config.toml
model = "image classifier"
dataset = "stained colorectal tissue patches (NCT-CRC-HE-100K)"
train_examples = 90422
image_size = 40
crop_scale_min = 0.7
horizontal_flip = true
translate = 0.06
targets = ["tissue"]
num_classes = 9
arch = "convnext"
isotropic = false
norm = "layernorm"
hidden_act = "gelu"
mlp_ratio = 6
dropout = 0.05
inner_norm = false
moe = "top_k"
drop_path = 0.15
num_experts = 32
moe_every = 2
expert_mlp_ratio = 0.25
experts_per_token = 2
shared_expert = false
patch_size = [2, 2]
depths = [4, 7, 4]
widths = [64, 128, 256]
kernel_size = 5
label_smoothing = 0.1
loss = "cross_entropy"
residual_init = "none"
optimizer = "muon"
muon_scale = "match_rms_adamw"
learning_rate = 0.0041
momentum = 0.9
nesterov = true
orthogonalizer = "polar_express"
adamw_lr_other_params = 0.0021
cautious_weight_decay = true
max_steps = 5100
batch_size = 48
epochs = 2.7
lr_schedule = "linear"
final_lr_fraction = 0
warmup_steps = 1020
weight_decay = 0.2
adamw_weight_decay_other_params = 0
Rows from block 8 of a small image classifier, named by matrix and row number. Rows with one number belong to one neuron. Each number is 200 + 40 x the weight over its row's rms, rounded and kept within 0 to 999. All counts start at 0. After the name is the row's rms in percent of the matrix's.
After each neuron's rows are labels from the 100 images, of 14976, where the neuron reaches its highest value: "responds to" is what is common among them. Only what is clearly more common there than usual is listed. The data: stained colorectal tissue patches (NCT-CRC-HE-100K).
# fc1: MLP up (model.blocks.8.mlp.fc1.weight, 768x128), inputs 0-63
# fc2: MLP down (model.blocks.8.mlp.fc2.weight, 128x768, transposed), outputs 0-63

fc1.671,074,125,212,244,218,266,173,281,184,148,263,155,191,204,204,242,252,190,249,91,193,174,305,186,239,113,137,210,150,157,197,150,143,235,211,165,215,198,165,176,163,205,239,203,199,202,261,240,141,253,158,275,185,220,181,214,196,183,207,114,162,228,198,172,170
fc2.671,080,148,122,157,213,212,241,183,229,218,267,226,237,128,250,152,195,173,184,210,132,270,244,143,219,200,65,219,237,148,193,227,168,253,214,198,221,190,212,227,233,259,202,107,216,223,166,168,196,230,185,116,142,207,168,200,149,216,112,205,222,202,192,248,231
responds to: tissue: tumour epithelium

fc1.538,028,129,225,204,247,199,203,156,232,201,225,143,146,203,241,212,201,216,221,214,180,167,185,188,203,189,163,139,236,189,212,241,197,161,223,97,282,227,200,237,144,186,191,232,226,260,250,130,166,206,231,254,208,187,166,122,221,206,309,209,222,220,224,205,101
fc2.538,032,231,159,209,237,170,320,220,228,199,214,173,262,198,243,194,214,157,166,167,155,151,226,199,185,262,151,197,214,239,162,193,203,268,197,168,154,160,183,225,269,223,164,240,105,230,195,201,190,141,242,215,226,219,187,207,230,181,193,178,144,233,189,229,170
responds to: tissue: tumour epithelium

fc1.687,035,246,216,253,173,235,197,209,240,136,270,219,200,160,198,210,183,173,168,208,182,206,141,213,232,212,185,181,150,166,247,183,156,147,126,125,265,237,181,182,168,130,229,160,221,181,147,192,187,247,228,216,251,239,277,217,138,219,175,171,236,157,215,192,177
fc2.687,043,157,208,143,227,122,249,210,180,176,183,206,258,252,211,150,215,157,189,186,183,144,218,278,166,190,236,212,156,198,217,156,231,184,82,216,132,216,189,204,189,151,209,239,225,195,256,201,166,203,187,177,193,221,170,177,183,227,235,196,104,180,225,198,172
responds to: tissue: tumour epithelium

fc1.37,103,152,222,196,179,252,216,222,257,230,148,268,235,209,236,268,252,213,209,134,249,165,214,103,174,126,262,230,271,263,224,184,148,179,168,154,225,267,211,227,202,201,256,127,237,193,200,150,206,211,189,210,174,196,219,117,180,156,217,222,222,214,191,203,160
fc2.37,117,227,148,295,217,213,193,231,221,259,174,148,244,125,159,216,203,283,135,204,215,287,154,135,254,199,232,196,191,199,214,211,156,183,245,184,197,179,128,237,249,165,161,189,144,208,189,189,197,280,220,276,203,187,154,250,237,206,213,243,183,169,247,204,201
responds to: tissue: adipose tissue

fc1.338,027,199,205,248,182,177,272,132,180,190,188,160,229,272,232,171,178,243,203,165,256,198,177,240,238,160,220,223,227,205,151,204,242,191,250,203,196,243,134,209,213,184,198,206,187,252,151,155,138,206,175,201,172,277,232,231,160,187,133,172,176,170,221,242,185
fc2.338,031,228,229,176,118,230,176,230,240,189,96,143,198,211,223,201,167,188,143,170,231,242,223,192,140,164,208,208,230,257,191,227,160,266,144,184,201,220,180,112,104,265,179,201,205,224,201,171,173,214,142,154,189,156,206,166,198,159,136,233,151,216,288,203,216
responds to: tissue: adipose tissue

fc1.90,104,192,229,195,168,243,94,182,190,239,193,153,194,215,240,217,247,90,160,109,252,193,204,165,187,257,269,209,145,172,206,166,195,161,156,120,253,197,224,220,183,241,193,210,223,161,171,196,212,206,148,273,164,132,203,180,177,229,193,188,190,203,239,259,220
fc2.90,099,169,200,253,206,227,160,194,155,136,258,159,183,190,235,183,181,210,180,198,226,209,247,212,173,213,245,189,190,226,144,87,237,164,187,278,198,192,114,254,220,236,224,257,249,203,179,201,181,157,208,167,191,230,237,179,162,239,216,217,204,242,192,188,221
responds to: tissue: lymphocytes

fc1.167,126,193,225,256,177,132,234,234,215,267,202,239,209,124,157,198,189,206,152,199,248,129,202,159,208,195,193,223,152,255,87,228,223,208,244,172,202,221,131,189,189,253,122,206,176,244,180,161,261,233,192,153,218,252,165,205,210,206,145,212,196,188,162,232,229
fc2.167,122,238,208,162,162,179,210,209,250,252,190,135,170,194,209,228,171,163,140,174,190,156,161,180,166,257,217,212,197,183,156,225,225,266,234,256,233,237,218,236,188,213,191,226,174,219,168,230,168,189,140,206,169,122,212,155,300,154,200,223,215,204,275,110,240
responds to: tissue: debris

fc1.555,153,212,238,172,205,201,225,198,239,255,166,208,142,233,188,191,206,209,231,133,196,154,175,258,200,233,164,160,199,196,166,175,197,235,210,166,221,216,228,153,166,214,128,217,241,256,163,275,194,235,261,236,222,234,223,171,200,180,188,166,212,280,212,150,133
fc2.555,177,244,219,237,187,154,209,224,216,230,204,147,105,158,177,109,269,221,204,218,158,180,162,245,158,166,187,223,224,184,202,183,197,198,206,159,209,184,231,142,215,179,182,191,269,207,193,184,231,219,220,150,218,154,158,203,264,186,172,206,163,195,168,266,210
responds to: tissue: lymphocytes

fc1.196,093,223,142,236,253,181,233,223,228,157,165,246,141,181,170,204,222,185,257,217,164,171,167,312,186,219,256,230,202,132,179,147,112,197,204,219,176,233,196,193,226,122,273,339,194,219,281,178,187,140,230,265,202,88,235,254,174,192,181,211,183,185,270,221,202
fc2.196,093,147,191,203,238,185,167,175,242,177,192,225,162,190,219,187,207,152,171,136,194,189,168,252,220,166,176,247,184,183,215,208,189,201,229,117,194,140,206,193,136,95,180,216,159,204,255,207,182,237,220,119,218,266,238,222,245,136,185,246,173,202,244,258,195
responds to: tissue: smooth muscle; tissue: normal colon mucosa

fc1.579,133,148,237,207,216,136,204,219,152,249,172,228,222,214,98,291,210,249,147,124,223,166,154,231,194,198,207,187,223,243,144,227,203,145,265,176,158,179,160,181,185,152,152,240,134,126,218,190,154,226,137,235,211,211,231,210,228,180,195,108,155,199,211,203,206
fc2.579,139,210,262,203,251,212,182,173,173,139,257,141,212,176,145,221,210,177,251,234,218,239,222,179,180,267,139,238,202,113,231,210,234,184,187,158,212,248,192,200,198,204,187,180,241,219,163,154,164,195,234,128,152,238,239,145,223,209,173,177,174,158,191,182,154
responds to: tissue: adipose tissue

fc1.449,182,211,183,214,175,175,219,202,162,193,253,184,188,198,173,190,162,153,203,225,218,183,145,213,177,156,265,213,178,149,161,203,207,194,224,207,194,180,237,210,200,183,205,261,236,195,196,180,215,227,172,224,199,220,242,188,247,142,219,207,237,222,184,158,259
fc2.449,158,238,181,189,191,169,233,288,219,198,210,237,148,240,249,152,206,216,227,222,166,217,168,239,212,197,163,158,150,261,174,201,246,171,231,175,202,199,176,181,143,170,159,195,132,193,212,168,166,243,195,196,226,215,258,153,223,232,87,192,197,230,202,144,201
responds to: tissue: cancer-associated stroma

fc1.608,072,175,160,202,202,207,223,182,224,230,184,178,220,130,292,189,149,179,214,164,204,209,156,227,186,158,207,118,206,253,221,133,243,183,148,158,208,216,236,127,168,212,230,211,258,195,228,214,184,200,228,228,248,162,222,178,238,191,128,130,218,196,173,176,169
fc2.608,073,207,201,222,238,139,151,103,182,265,193,143,233,239,230,238,198,188,156,141,183,266,257,188,187,219,158,125,224,218,194,251,262,261,167,222,213,184,220,208,256,140,147,204,202,229,246,220,195,179,145,314,182,183,166,186,253,129,242,243,178,148,172,237,204
responds to: tissue: adipose tissue

fc1.166,137,141,217,252,235,206,180,179,185,197,185,204,240,159,220,194,173,203,171,191,151,153,152,266,138,235,138,196,210,182,149,175,264,182,218,226,251,226,201,217,213,192,190,221,195,126,268,265,261,190,182,236,202,240,178,184,157,159,183,110,206,187,209,221,250
fc2.166,139,164,197,230,251,148,264,200,213,187,147,248,193,221,155,221,228,209,203,154,189,278,125,251,289,172,205,169,261,193,194,199,280,185,219,180,175,237,222,235,148,210,257,120,266,191,149,233,222,221,176,157,126,186,123,182,199,212,159,271,209,219,179,213,218
responds to: tissue: smooth muscle; tissue: normal colon mucosa

fc1.0,097,219,243,238,204,234,161,238,234,253,136,233,202,195,170,186,204,174,176,95,149,193,136,279,237,217,101,245,223,180,199,195,209,162,307,166,251,268,209,197,168,193,153,188,181,227,294,188,130,149,179,242,155,190,140,204,171,208,166,132,218,209,179,220,252
fc2.0,092,209,187,192,222,178,201,150,226,171,181,217,203,195,238,140,153,128,233,240,233,218,232,213,226,151,195,153,293,165,146,142,207,205,181,209,218,188,186,215,199,166,152,223,286,118,206,196,220,236,182,195,181,160,199,225,177,263,178,193,217,259,188,247,212
responds to: tissue: adipose tissue; tissue: normal colon mucosa

fc1.123,070,198,226,170,203,175,243,189,146,166,240,186,207,152,156,212,182,219,201,205,234,179,177,228,216,169,165,183,216,133,222,183,186,233,203,226,260,247,176,148,215,199,190,136,151,232,240,205,142,227,298,230,275,199,242,234,250,204,103,238,225,207,203,211,222
fc2.123,070,188,241,138,215,152,226,172,215,197,250,197,221,184,150,150,231,254,190,209,196,150,180,137,191,184,173,267,221,187,245,184,218,219,170,179,184,189,229,243,243,188,227,260,218,241,263,176,167,206,158,267,282,212,306,229,192,157,160,169,251,189,213,195,117
responds to: tissue: smooth muscle

fc1.465,035,308,188,205,142,169,236,198,255,221,231,201,234,174,178,187,131,166,158,179,187,139,166,250,181,137,257,172,115,228,177,216,195,138,208,184,168,184,239,274,219,247,216,197,180,115,183,204,141,177,218,179,132,148,233,176,178,165,223,211,163,193,202,185,202
fc2.465,043,184,257,149,216,184,166,139,167,212,164,187,235,167,198,219,194,205,130,153,149,250,278,329,227,185,215,145,204,246,183,215,186,189,130,206,153,153,163,250,191,168,210,171,216,156,247,253,159,148,204,263,252,177,186,170,205,154,269,142,188,104,230,188,227
responds to: tissue: smooth muscle

fc1.84,048,289,150,148,200,192,194,168,203,245,173,148,180,226,115,203,148,197,243,210,241,166,229,235,260,223,207,176,215,190,191,210,214,140,115,234,196,224,146,168,295,275,184,181,100,159,185,272,208,244,211,153,289,203,117,224,259,199,204,194,246,200,222,220,190
fc2.84,053,168,194,186,202,263,204,193,289,197,188,103,155,220,115,196,217,218,200,232,203,141,252,252,226,213,173,206,284,195,174,212,229,173,149,213,187,216,189,161,92,204,272,174,193,225,246,256,213,207,209,280,165,187,239,199,144,222,261,181,289,259,240,204,170
responds to: tissue: lymphocytes

fc1.410,042,173,182,156,241,164,208,204,175,116,203,144,222,109,187,204,217,129,200,218,211,232,189,283,98,218,247,201,208,179,174,213,191,163,217,198,158,165,200,299,174,181,272,256,241,164,206,210,191,152,145,193,190,159,222,196,247,223,210,203,221,167,217,189,175
fc2.410,048,229,186,175,199,236,150,219,139,189,221,164,196,281,225,168,146,185,208,128,206,241,185,239,261,178,193,253,200,178,229,216,125,245,184,195,166,163,185,229,247,165,173,107,146,131,202,217,172,179,194,171,130,208,236,174,155,139,190,166,284,196,182,218,179
responds to: tissue: tumour epithelium; tissue: adipose tissue

fc1.604,138,243,210,151,138,194,199,218,153,208,156,186,172,163,197,240,197,217,208,197,168,139,213,240,197,94,212,187,190,204,211,252,230,160,262,198,209,212,119,135,207,219,183,152,149,197,170,148,203,178,170,221,220,237,190,147,208,148,245,218,196,240,190,288,215
fc2.604,137,220,185,231,148,251,203,223,255,201,186,160,240,205,149,177,183,183,145,188,204,198,201,203,149,185,273,217,178,199,159,203,199,183,236,180,171,237,204,279,185,213,137,211,182,206,165,119,191,181,155,222,216,179,213,153,208,161,178,265,208,205,273,87,220
responds to: tissue: debris

fc1.343,163,213,195,178,192,234,214,237,88,174,198,258,186,183,171,203,215,190,198,208,218,145,196,259,196,182,193,201,209,202,185,190,157,219,190,188,217,194,171,250,157,180,134,216,214,113,244,244,251,190,99,142,188,160,254,200,253,194,238,206,231,238,188,200,213
fc2.343,147,225,260,147,195,212,156,170,198,186,181,208,176,138,257,220,151,135,243,208,159,162,187,166,212,174,151,162,187,164,145,156,56,200,236,250,204,240,205,219,251,194,248,142,224,207,212,218,162,233,220,181,220,169,209,214,211,174,200,224,181,149,182,144,263
responds to: tissue: adipose tissue; tissue: smooth muscle

fc1.496,101,145,252,241,327,233,202,223,111,176,196,186,163,178,168,250,200,277,187,160,243,201,192,236,160,215,161,203,202,196,154,257,193,249,179,251,240,200,194,216,204,224,159,210,184,216,181,205,192,223,189,193,196,213,250,303,202,171,107,202,190,187,215,210,179
fc2.496,096,212,210,167,178,197,168,266,248,249,226,215,221,149,152,138,163,201,194,153,234,198,174,238,212,187,217,234,207,139,224,225,190,162,76,205,187,147,271,192,247,181,131,211,235,214,198,114,189,225,270,177,162,206,255,255,203,168,190,206,204,219,172,216,184
responds to: tissue: tumour epithelium; tissue: normal colon mucosa

fc1.459,036,197,173,232,230,228,243,210,231,184,214,193,162,198,209,208,159,202,212,226,173,170,199,194,136,132,288,242,167,210,129,151,145,240,190,237,160,173,103,225,211,263,198,221,221,180,262,212,184,102,178,238,192,196,254,188,215,110,189,196,184,146,196,184,149
fc2.459,048,159,188,254,187,133,150,145,212,212,260,255,194,176,171,240,194,186,217,143,186,193,164,255,254,131,209,227,151,239,162,233,225,254,259,216,193,145,239,191,223,263,159,161,150,166,208,197,235,236,198,135,185,231,205,166,168,180,155,145,235,178,183,176,137
responds to: tissue: smooth muscle

fc1.316,047,193,206,191,224,276,210,229,141,165,195,257,202,207,324,215,175,254,204,206,216,181,189,256,271,211,216,211,221,171,220,229,187,231,295,207,178,176,227,170,153,154,124,182,233,178,239,214,239,134,171,144,186,178,311,162,213,157,113,183,172,241,161,162,232
fc2.316,049,196,246,268,171,188,234,212,185,236,202,202,193,177,213,213,140,239,228,147,184,143,181,157,186,194,238,203,193,186,190,187,196,239,233,187,258,198,224,217,252,215,182,254,301,190,290,182,138,218,172,238,164,157,199,296,168,157,230,314,204,212,163,160,234
responds to: tissue: adipose tissue

fc1.80,165,182,166,280,200,166,203,210,181,274,163,203,251,229,254,228,253,186,241,191,193,189,180,207,168,251,225,203,235,186,196,209,188,68,168,219,181,201,242,202,257,187,166,221,168,229,306,115,202,172,176,182,237,202,193,158,140,233,241,217,165,183,106,212,227
fc2.80,152,166,216,204,132,187,219,228,209,189,142,230,235,124,232,75,218,270,189,178,104,158,173,176,203,154,221,247,218,253,194,240,136,237,236,209,156,184,209,185,231,191,149,202,218,155,248,220,216,208,248,230,200,183,158,225,185,171,205,231,170,174,153,193,222
responds to: tissue: normal colon mucosa

fc1.642,152,173,203,237,225,217,247,201,188,268,228,182,238,187,214,203,167,157,245,283,203,197,203,233,235,177,234,192,207,188,284,140,268,174,228,171,164,214,233,203,231,195,193,159,190,143,146,151,206,178,188,152,221,186,178,239,144,174,219,168,159,170,151,221,171
fc2.642,143,166,217,232,192,158,167,191,206,292,177,221,194,191,305,124,201,221,227,178,218,166,155,231,206,191,222,266,239,200,251,236,244,239,187,222,141,213,223,156,195,190,96,216,203,107,204,168,257,239,221,189,200,217,179,215,153,124,167,234,122,189,245,169,211
responds to: tissue: cancer-associated stroma

fc1.176,037,144,217,270,243,226,244,150,184,281,168,203,278,211,189,171,226,169,169,216,251,233,172,283,203,247,135,186,241,118,218,207,223,206,161,223,207,185,150,160,128,196,178,210,212,94,245,180,167,214,194,266,136,193,214,200,179,259,244,236,182,197,189,201,269
fc2.176,046,151,215,163,255,198,206,191,167,152,176,233,142,134,194,243,134,166,140,218,219,237,190,185,226,230,143,225,259,144,228,217,212,180,139,242,183,257,224,205,142,81,203,173,230,210,188,207,181,180,200,183,117,187,213,172,202,171,165,225,214,211,180,244,223
responds to: tissue: normal colon mucosa

fc1.315,075,167,187,186,173,108,191,244,200,151,208,259,225,214,190,198,191,190,150,184,178,251,194,200,216,246,225,139,158,197,128,227,191,198,125,216,202,97,206,174,231,254,311,190,236,238,259,264,230,148,216,217,204,153,183,185,216,223,255,172,235,189,229,243,240
fc2.315,083,245,261,193,226,132,109,229,131,191,239,230,247,252,149,179,149,187,224,225,162,138,182,245,209,166,116,270,191,191,222,170,167,227,285,212,197,195,174,171,169,217,269,183,214,105,211,237,178,197,207,249,268,261,225,174,225,147,175,196,209,271,240,183,188
responds to: tissue: tumour epithelium

fc1.524,052,206,251,204,134,236,163,214,167,184,175,243,221,169,220,255,204,217,186,257,211,230,197,133,177,144,237,216,169,207,273,209,201,153,183,224,227,118,186,261,270,228,205,174,196,150,161,252,155,153,188,158,136,208,122,144,228,186,183,226,183,253,211,276,249
fc2.524,060,240,134,259,230,216,225,193,230,304,292,223,194,193,174,206,204,244,210,212,255,239,227,186,181,124,175,256,223,224,223,206,145,92,283,167,221,189,214,211,187,244,240,217,238,196,171,157,193,203,187,297,276,214,182,202,196,212,256,230,229,158,198,165,201
responds to: tissue: normal colon mucosa

fc1.35,082,202,182,181,261,156,185,207,141,163,197,236,163,219,276,222,138,182,133,195,168,173,250,158,181,183,227,221,252,169,244,209,253,163,169,239,220,186,214,265,191,138,145,219,196,99,192,253,205,153,197,297,223,191,237,182,197,246,198,204,175,199,201,142,225
fc2.35,085,198,112,225,241,222,200,137,211,203,279,189,233,215,242,234,173,161,256,123,209,167,165,119,280,106,150,187,148,195,223,220,168,216,222,162,200,205,190,286,248,191,200,150,199,216,190,210,208,181,231,206,138,135,188,261,124,170,222,210,272,195,174,195,249
responds to: tissue: lymphocytes; tissue: adipose tissue

fc1.233,038,198,92,147,232,196,292,185,264,244,250,219,172,210,283,175,178,161,109,166,159,218,206,313,105,214,187,189,234,212,235,202,219,230,213,240,211,144,238,219,181,188,188,206,246,178,222,213,217,131,192,250,170,200,192,151,187,198,223,182,134,267,224,113,254
fc2.233,042,166,267,233,227,197,243,136,169,194,151,297,236,204,270,266,262,146,237,211,127,186,223,167,229,259,158,153,216,243,155,169,223,199,175,248,206,263,154,219,235,122,206,195,229,214,112,175,224,169,274,226,193,129,196,226,186,175,192,140,209,208,203,206,231
responds to: tissue: lymphocytes; tissue: normal colon mucosa

fc1.353,131,187,174,271,221,235,241,215,183,213,267,220,212,186,207,233,236,221,190,153,198,145,186,190,235,228,164,209,208,253,237,159,183,109,313,180,222,177,185,200,193,182,198,178,111,240,232,156,160,141,182,229,144,216,202,137,237,182,185,202,138,206,167,193,190
fc2.353,118,170,202,195,239,206,170,255,145,156,220,261,182,177,283,179,182,235,165,209,205,219,159,220,133,181,178,215,184,230,166,234,152,235,185,221,243,167,228,198,161,166,139,169,151,169,248,215,156,180,230,191,170,212,218,176,82,178,136,238,215,240,218,202,197
responds to: tissue: tumour epithelium; tissue: normal colon mucosa

fc1.54,036,178,194,252,262,189,246,222,170,226,174,159,281,339,324,197,230,230,225,196,211,125,176,200,267,231,243,241,148,169,195,180,160,183,226,159,173,267,223,188,187,161,156,185,217,244,151,196,194,185,152,193,205,183,258,286,235,170,125,234,148,156,194,172,172
fc2.54,043,291,211,279,147,209,216,139,190,169,137,196,202,198,196,226,177,204,223,162,197,134,182,214,240,152,194,164,215,192,189,266,273,217,168,215,248,191,216,174,190,252,137,226,249,156,278,234,160,192,150,211,177,269,189,113,109,219,198,221,215,137,214,231,177
responds to: tissue: adipose tissue

fc1.162,142,223,223,219,151,130,262,150,208,233,149,240,176,134,168,207,169,171,151,186,240,187,177,221,244,199,169,263,185,125,186,186,329,233,190,99,166,169,253,149,212,157,252,214,201,188,162,177,249,260,238,291,185,213,209,226,195,170,214,185,288,136,195,180,188
fc2.162,132,236,224,188,233,142,202,99,212,197,189,207,183,136,210,209,202,214,250,212,187,179,181,196,182,211,195,159,131,188,114,151,208,206,225,274,246,180,217,124,190,167,181,192,168,145,209,251,201,244,189,142,243,256,167,211,182,61,194,233,215,252,227,253,160
responds to: tissue: normal colon mucosa; tissue: cancer-associated stroma

fc1.550,167,227,175,236,245,199,156,237,145,244,268,191,250,191,224,232,241,153,154,65,167,175,341,127,255,205,200,122,197,138,207,157,147,216,258,196,192,219,153,267,228,192,233,234,199,196,210,213,222,257,274,235,191,184,215,236,240,228,227,187,209,143,199,223,230
fc2.550,147,187,225,161,192,220,173,162,203,161,139,239,200,197,194,129,247,211,204,300,88,163,280,198,179,182,143,177,166,170,177,215,202,211,158,236,288,130,181,226,226,241,211,233,217,149,221,95,183,126,175,284,179,204,215,291,185,218,200,161,200,200,194,203,208
responds to: tissue: tumour epithelium

fc1.509,043,185,185,193,258,199,214,233,148,178,202,245,198,219,135,191,242,190,205,216,201,170,190,222,161,260,151,175,166,190,156,267,222,182,244,162,166,260,261,270,106,135,148,157,177,240,197,164,149,239,211,235,174,188,214,214,269,219,211,209,262,178,210,190,165
fc2.509,052,267,308,142,160,217,207,237,148,132,267,186,214,184,177,227,173,138,202,160,211,250,143,173,188,218,196,145,206,182,196,198,264,275,141,241,184,156,193,166,260,121,185,219,180,225,168,212,186,167,207,102,175,272,203,172,215,221,210,161,178,188,190,216,215
responds to: tissue: adipose tissue; tissue: normal colon mucosa

fc1.573,043,162,65,187,166,209,257,227,231,256,218,219,205,192,266,206,144,278,213,197,150,196,218,208,170,234,127,223,276,217,115,178,194,226,218,210,193,151,219,132,213,203,207,202,199,164,199,213,226,252,187,233,170,233,198,196,249,254,248,231,180,237,134,184,286
fc2.573,048,208,290,271,236,181,175,173,230,208,150,186,208,192,274,171,226,174,192,233,199,179,209,155,181,250,225,228,228,190,193,196,171,112,245,228,178,300,200,220,133,252,168,205,284,215,216,209,237,211,231,213,190,224,174,220,220,208,176,236,246,250,173,216,303
responds to: tissue: cancer-associated stroma

fc1.7,130,209,142,220,194,230,117,182,156,183,220,184,222,246,212,229,164,167,179,219,222,242,207,158,233,178,225,202,172,297,96,188,149,101,131,232,223,165,287,199,237,229,228,159,224,214,223,186,210,195,229,200,157,121,164,174,180,192,130,305,259,197,184,263,206
fc2.7,121,222,290,166,177,220,204,256,207,270,226,208,153,188,119,128,209,195,184,184,167,189,179,196,170,195,196,239,228,318,206,301,259,258,144,123,184,168,180,203,152,281,271,167,159,158,213,254,201,221,219,212,224,181,307,216,229,252,155,194,204,170,230,254,218
responds to: tissue: smooth muscle

fc1.634,104,28,190,162,229,216,159,172,253,135,152,195,174,188,224,184,126,208,268,196,185,141,191,185,155,203,203,191,216,211,195,198,185,206,254,170,262,167,164,240,194,236,173,200,202,168,225,167,250,206,169,233,166,232,223,121,153,170,96,200,172,263,159,216,203
fc2.634,104,238,275,178,209,199,282,216,162,208,219,161,191,193,182,298,141,167,254,131,182,197,108,182,192,219,188,245,156,204,213,201,167,132,153,161,212,145,203,186,148,261,193,183,153,201,256,221,229,197,196,168,209,156,181,249,164,198,192,288,255,204,127,156,206
responds to: tissue: mucus; tissue: normal colon mucosa

fc1.748,105,160,228,181,171,167,138,228,175,140,159,221,193,243,237,203,258,113,79,171,262,72,259,230,222,235,221,155,222,180,223,175,224,218,230,198,197,193,160,207,189,241,166,260,236,150,185,206,146,169,145,246,242,197,193,145,237,199,186,238,235,192,306,213,255
fc2.748,115,214,185,157,248,202,232,237,217,172,249,230,222,141,197,141,161,210,262,271,135,150,233,231,239,202,161,228,185,206,173,224,186,219,246,269,155,226,207,214,212,252,135,245,179,190,192,201,210,115,189,250,193,257,195,230,205,181,143,185,241,166,207,152,176
responds to: tissue: tumour epithelium; tissue: lymphocytes

fc1.725,141,92,148,196,175,199,214,102,161,155,225,181,144,202,164,244,260,228,256,198,218,180,254,188,226,274,141,228,177,148,285,208,224,152,222,189,261,199,188,211,227,285,111,205,184,236,222,205,220,171,229,243,197,151,174,211,145,191,199,148,195,189,211,210,195
fc2.725,152,144,219,250,200,185,316,169,179,214,196,161,205,204,143,195,215,177,257,206,199,201,197,200,233,203,264,211,259,195,232,228,170,242,187,220,184,177,217,189,301,196,287,218,237,194,186,183,247,169,201,188,271,243,155,143,217,177,198,217,182,166,219,172,179
responds to: tissue: debris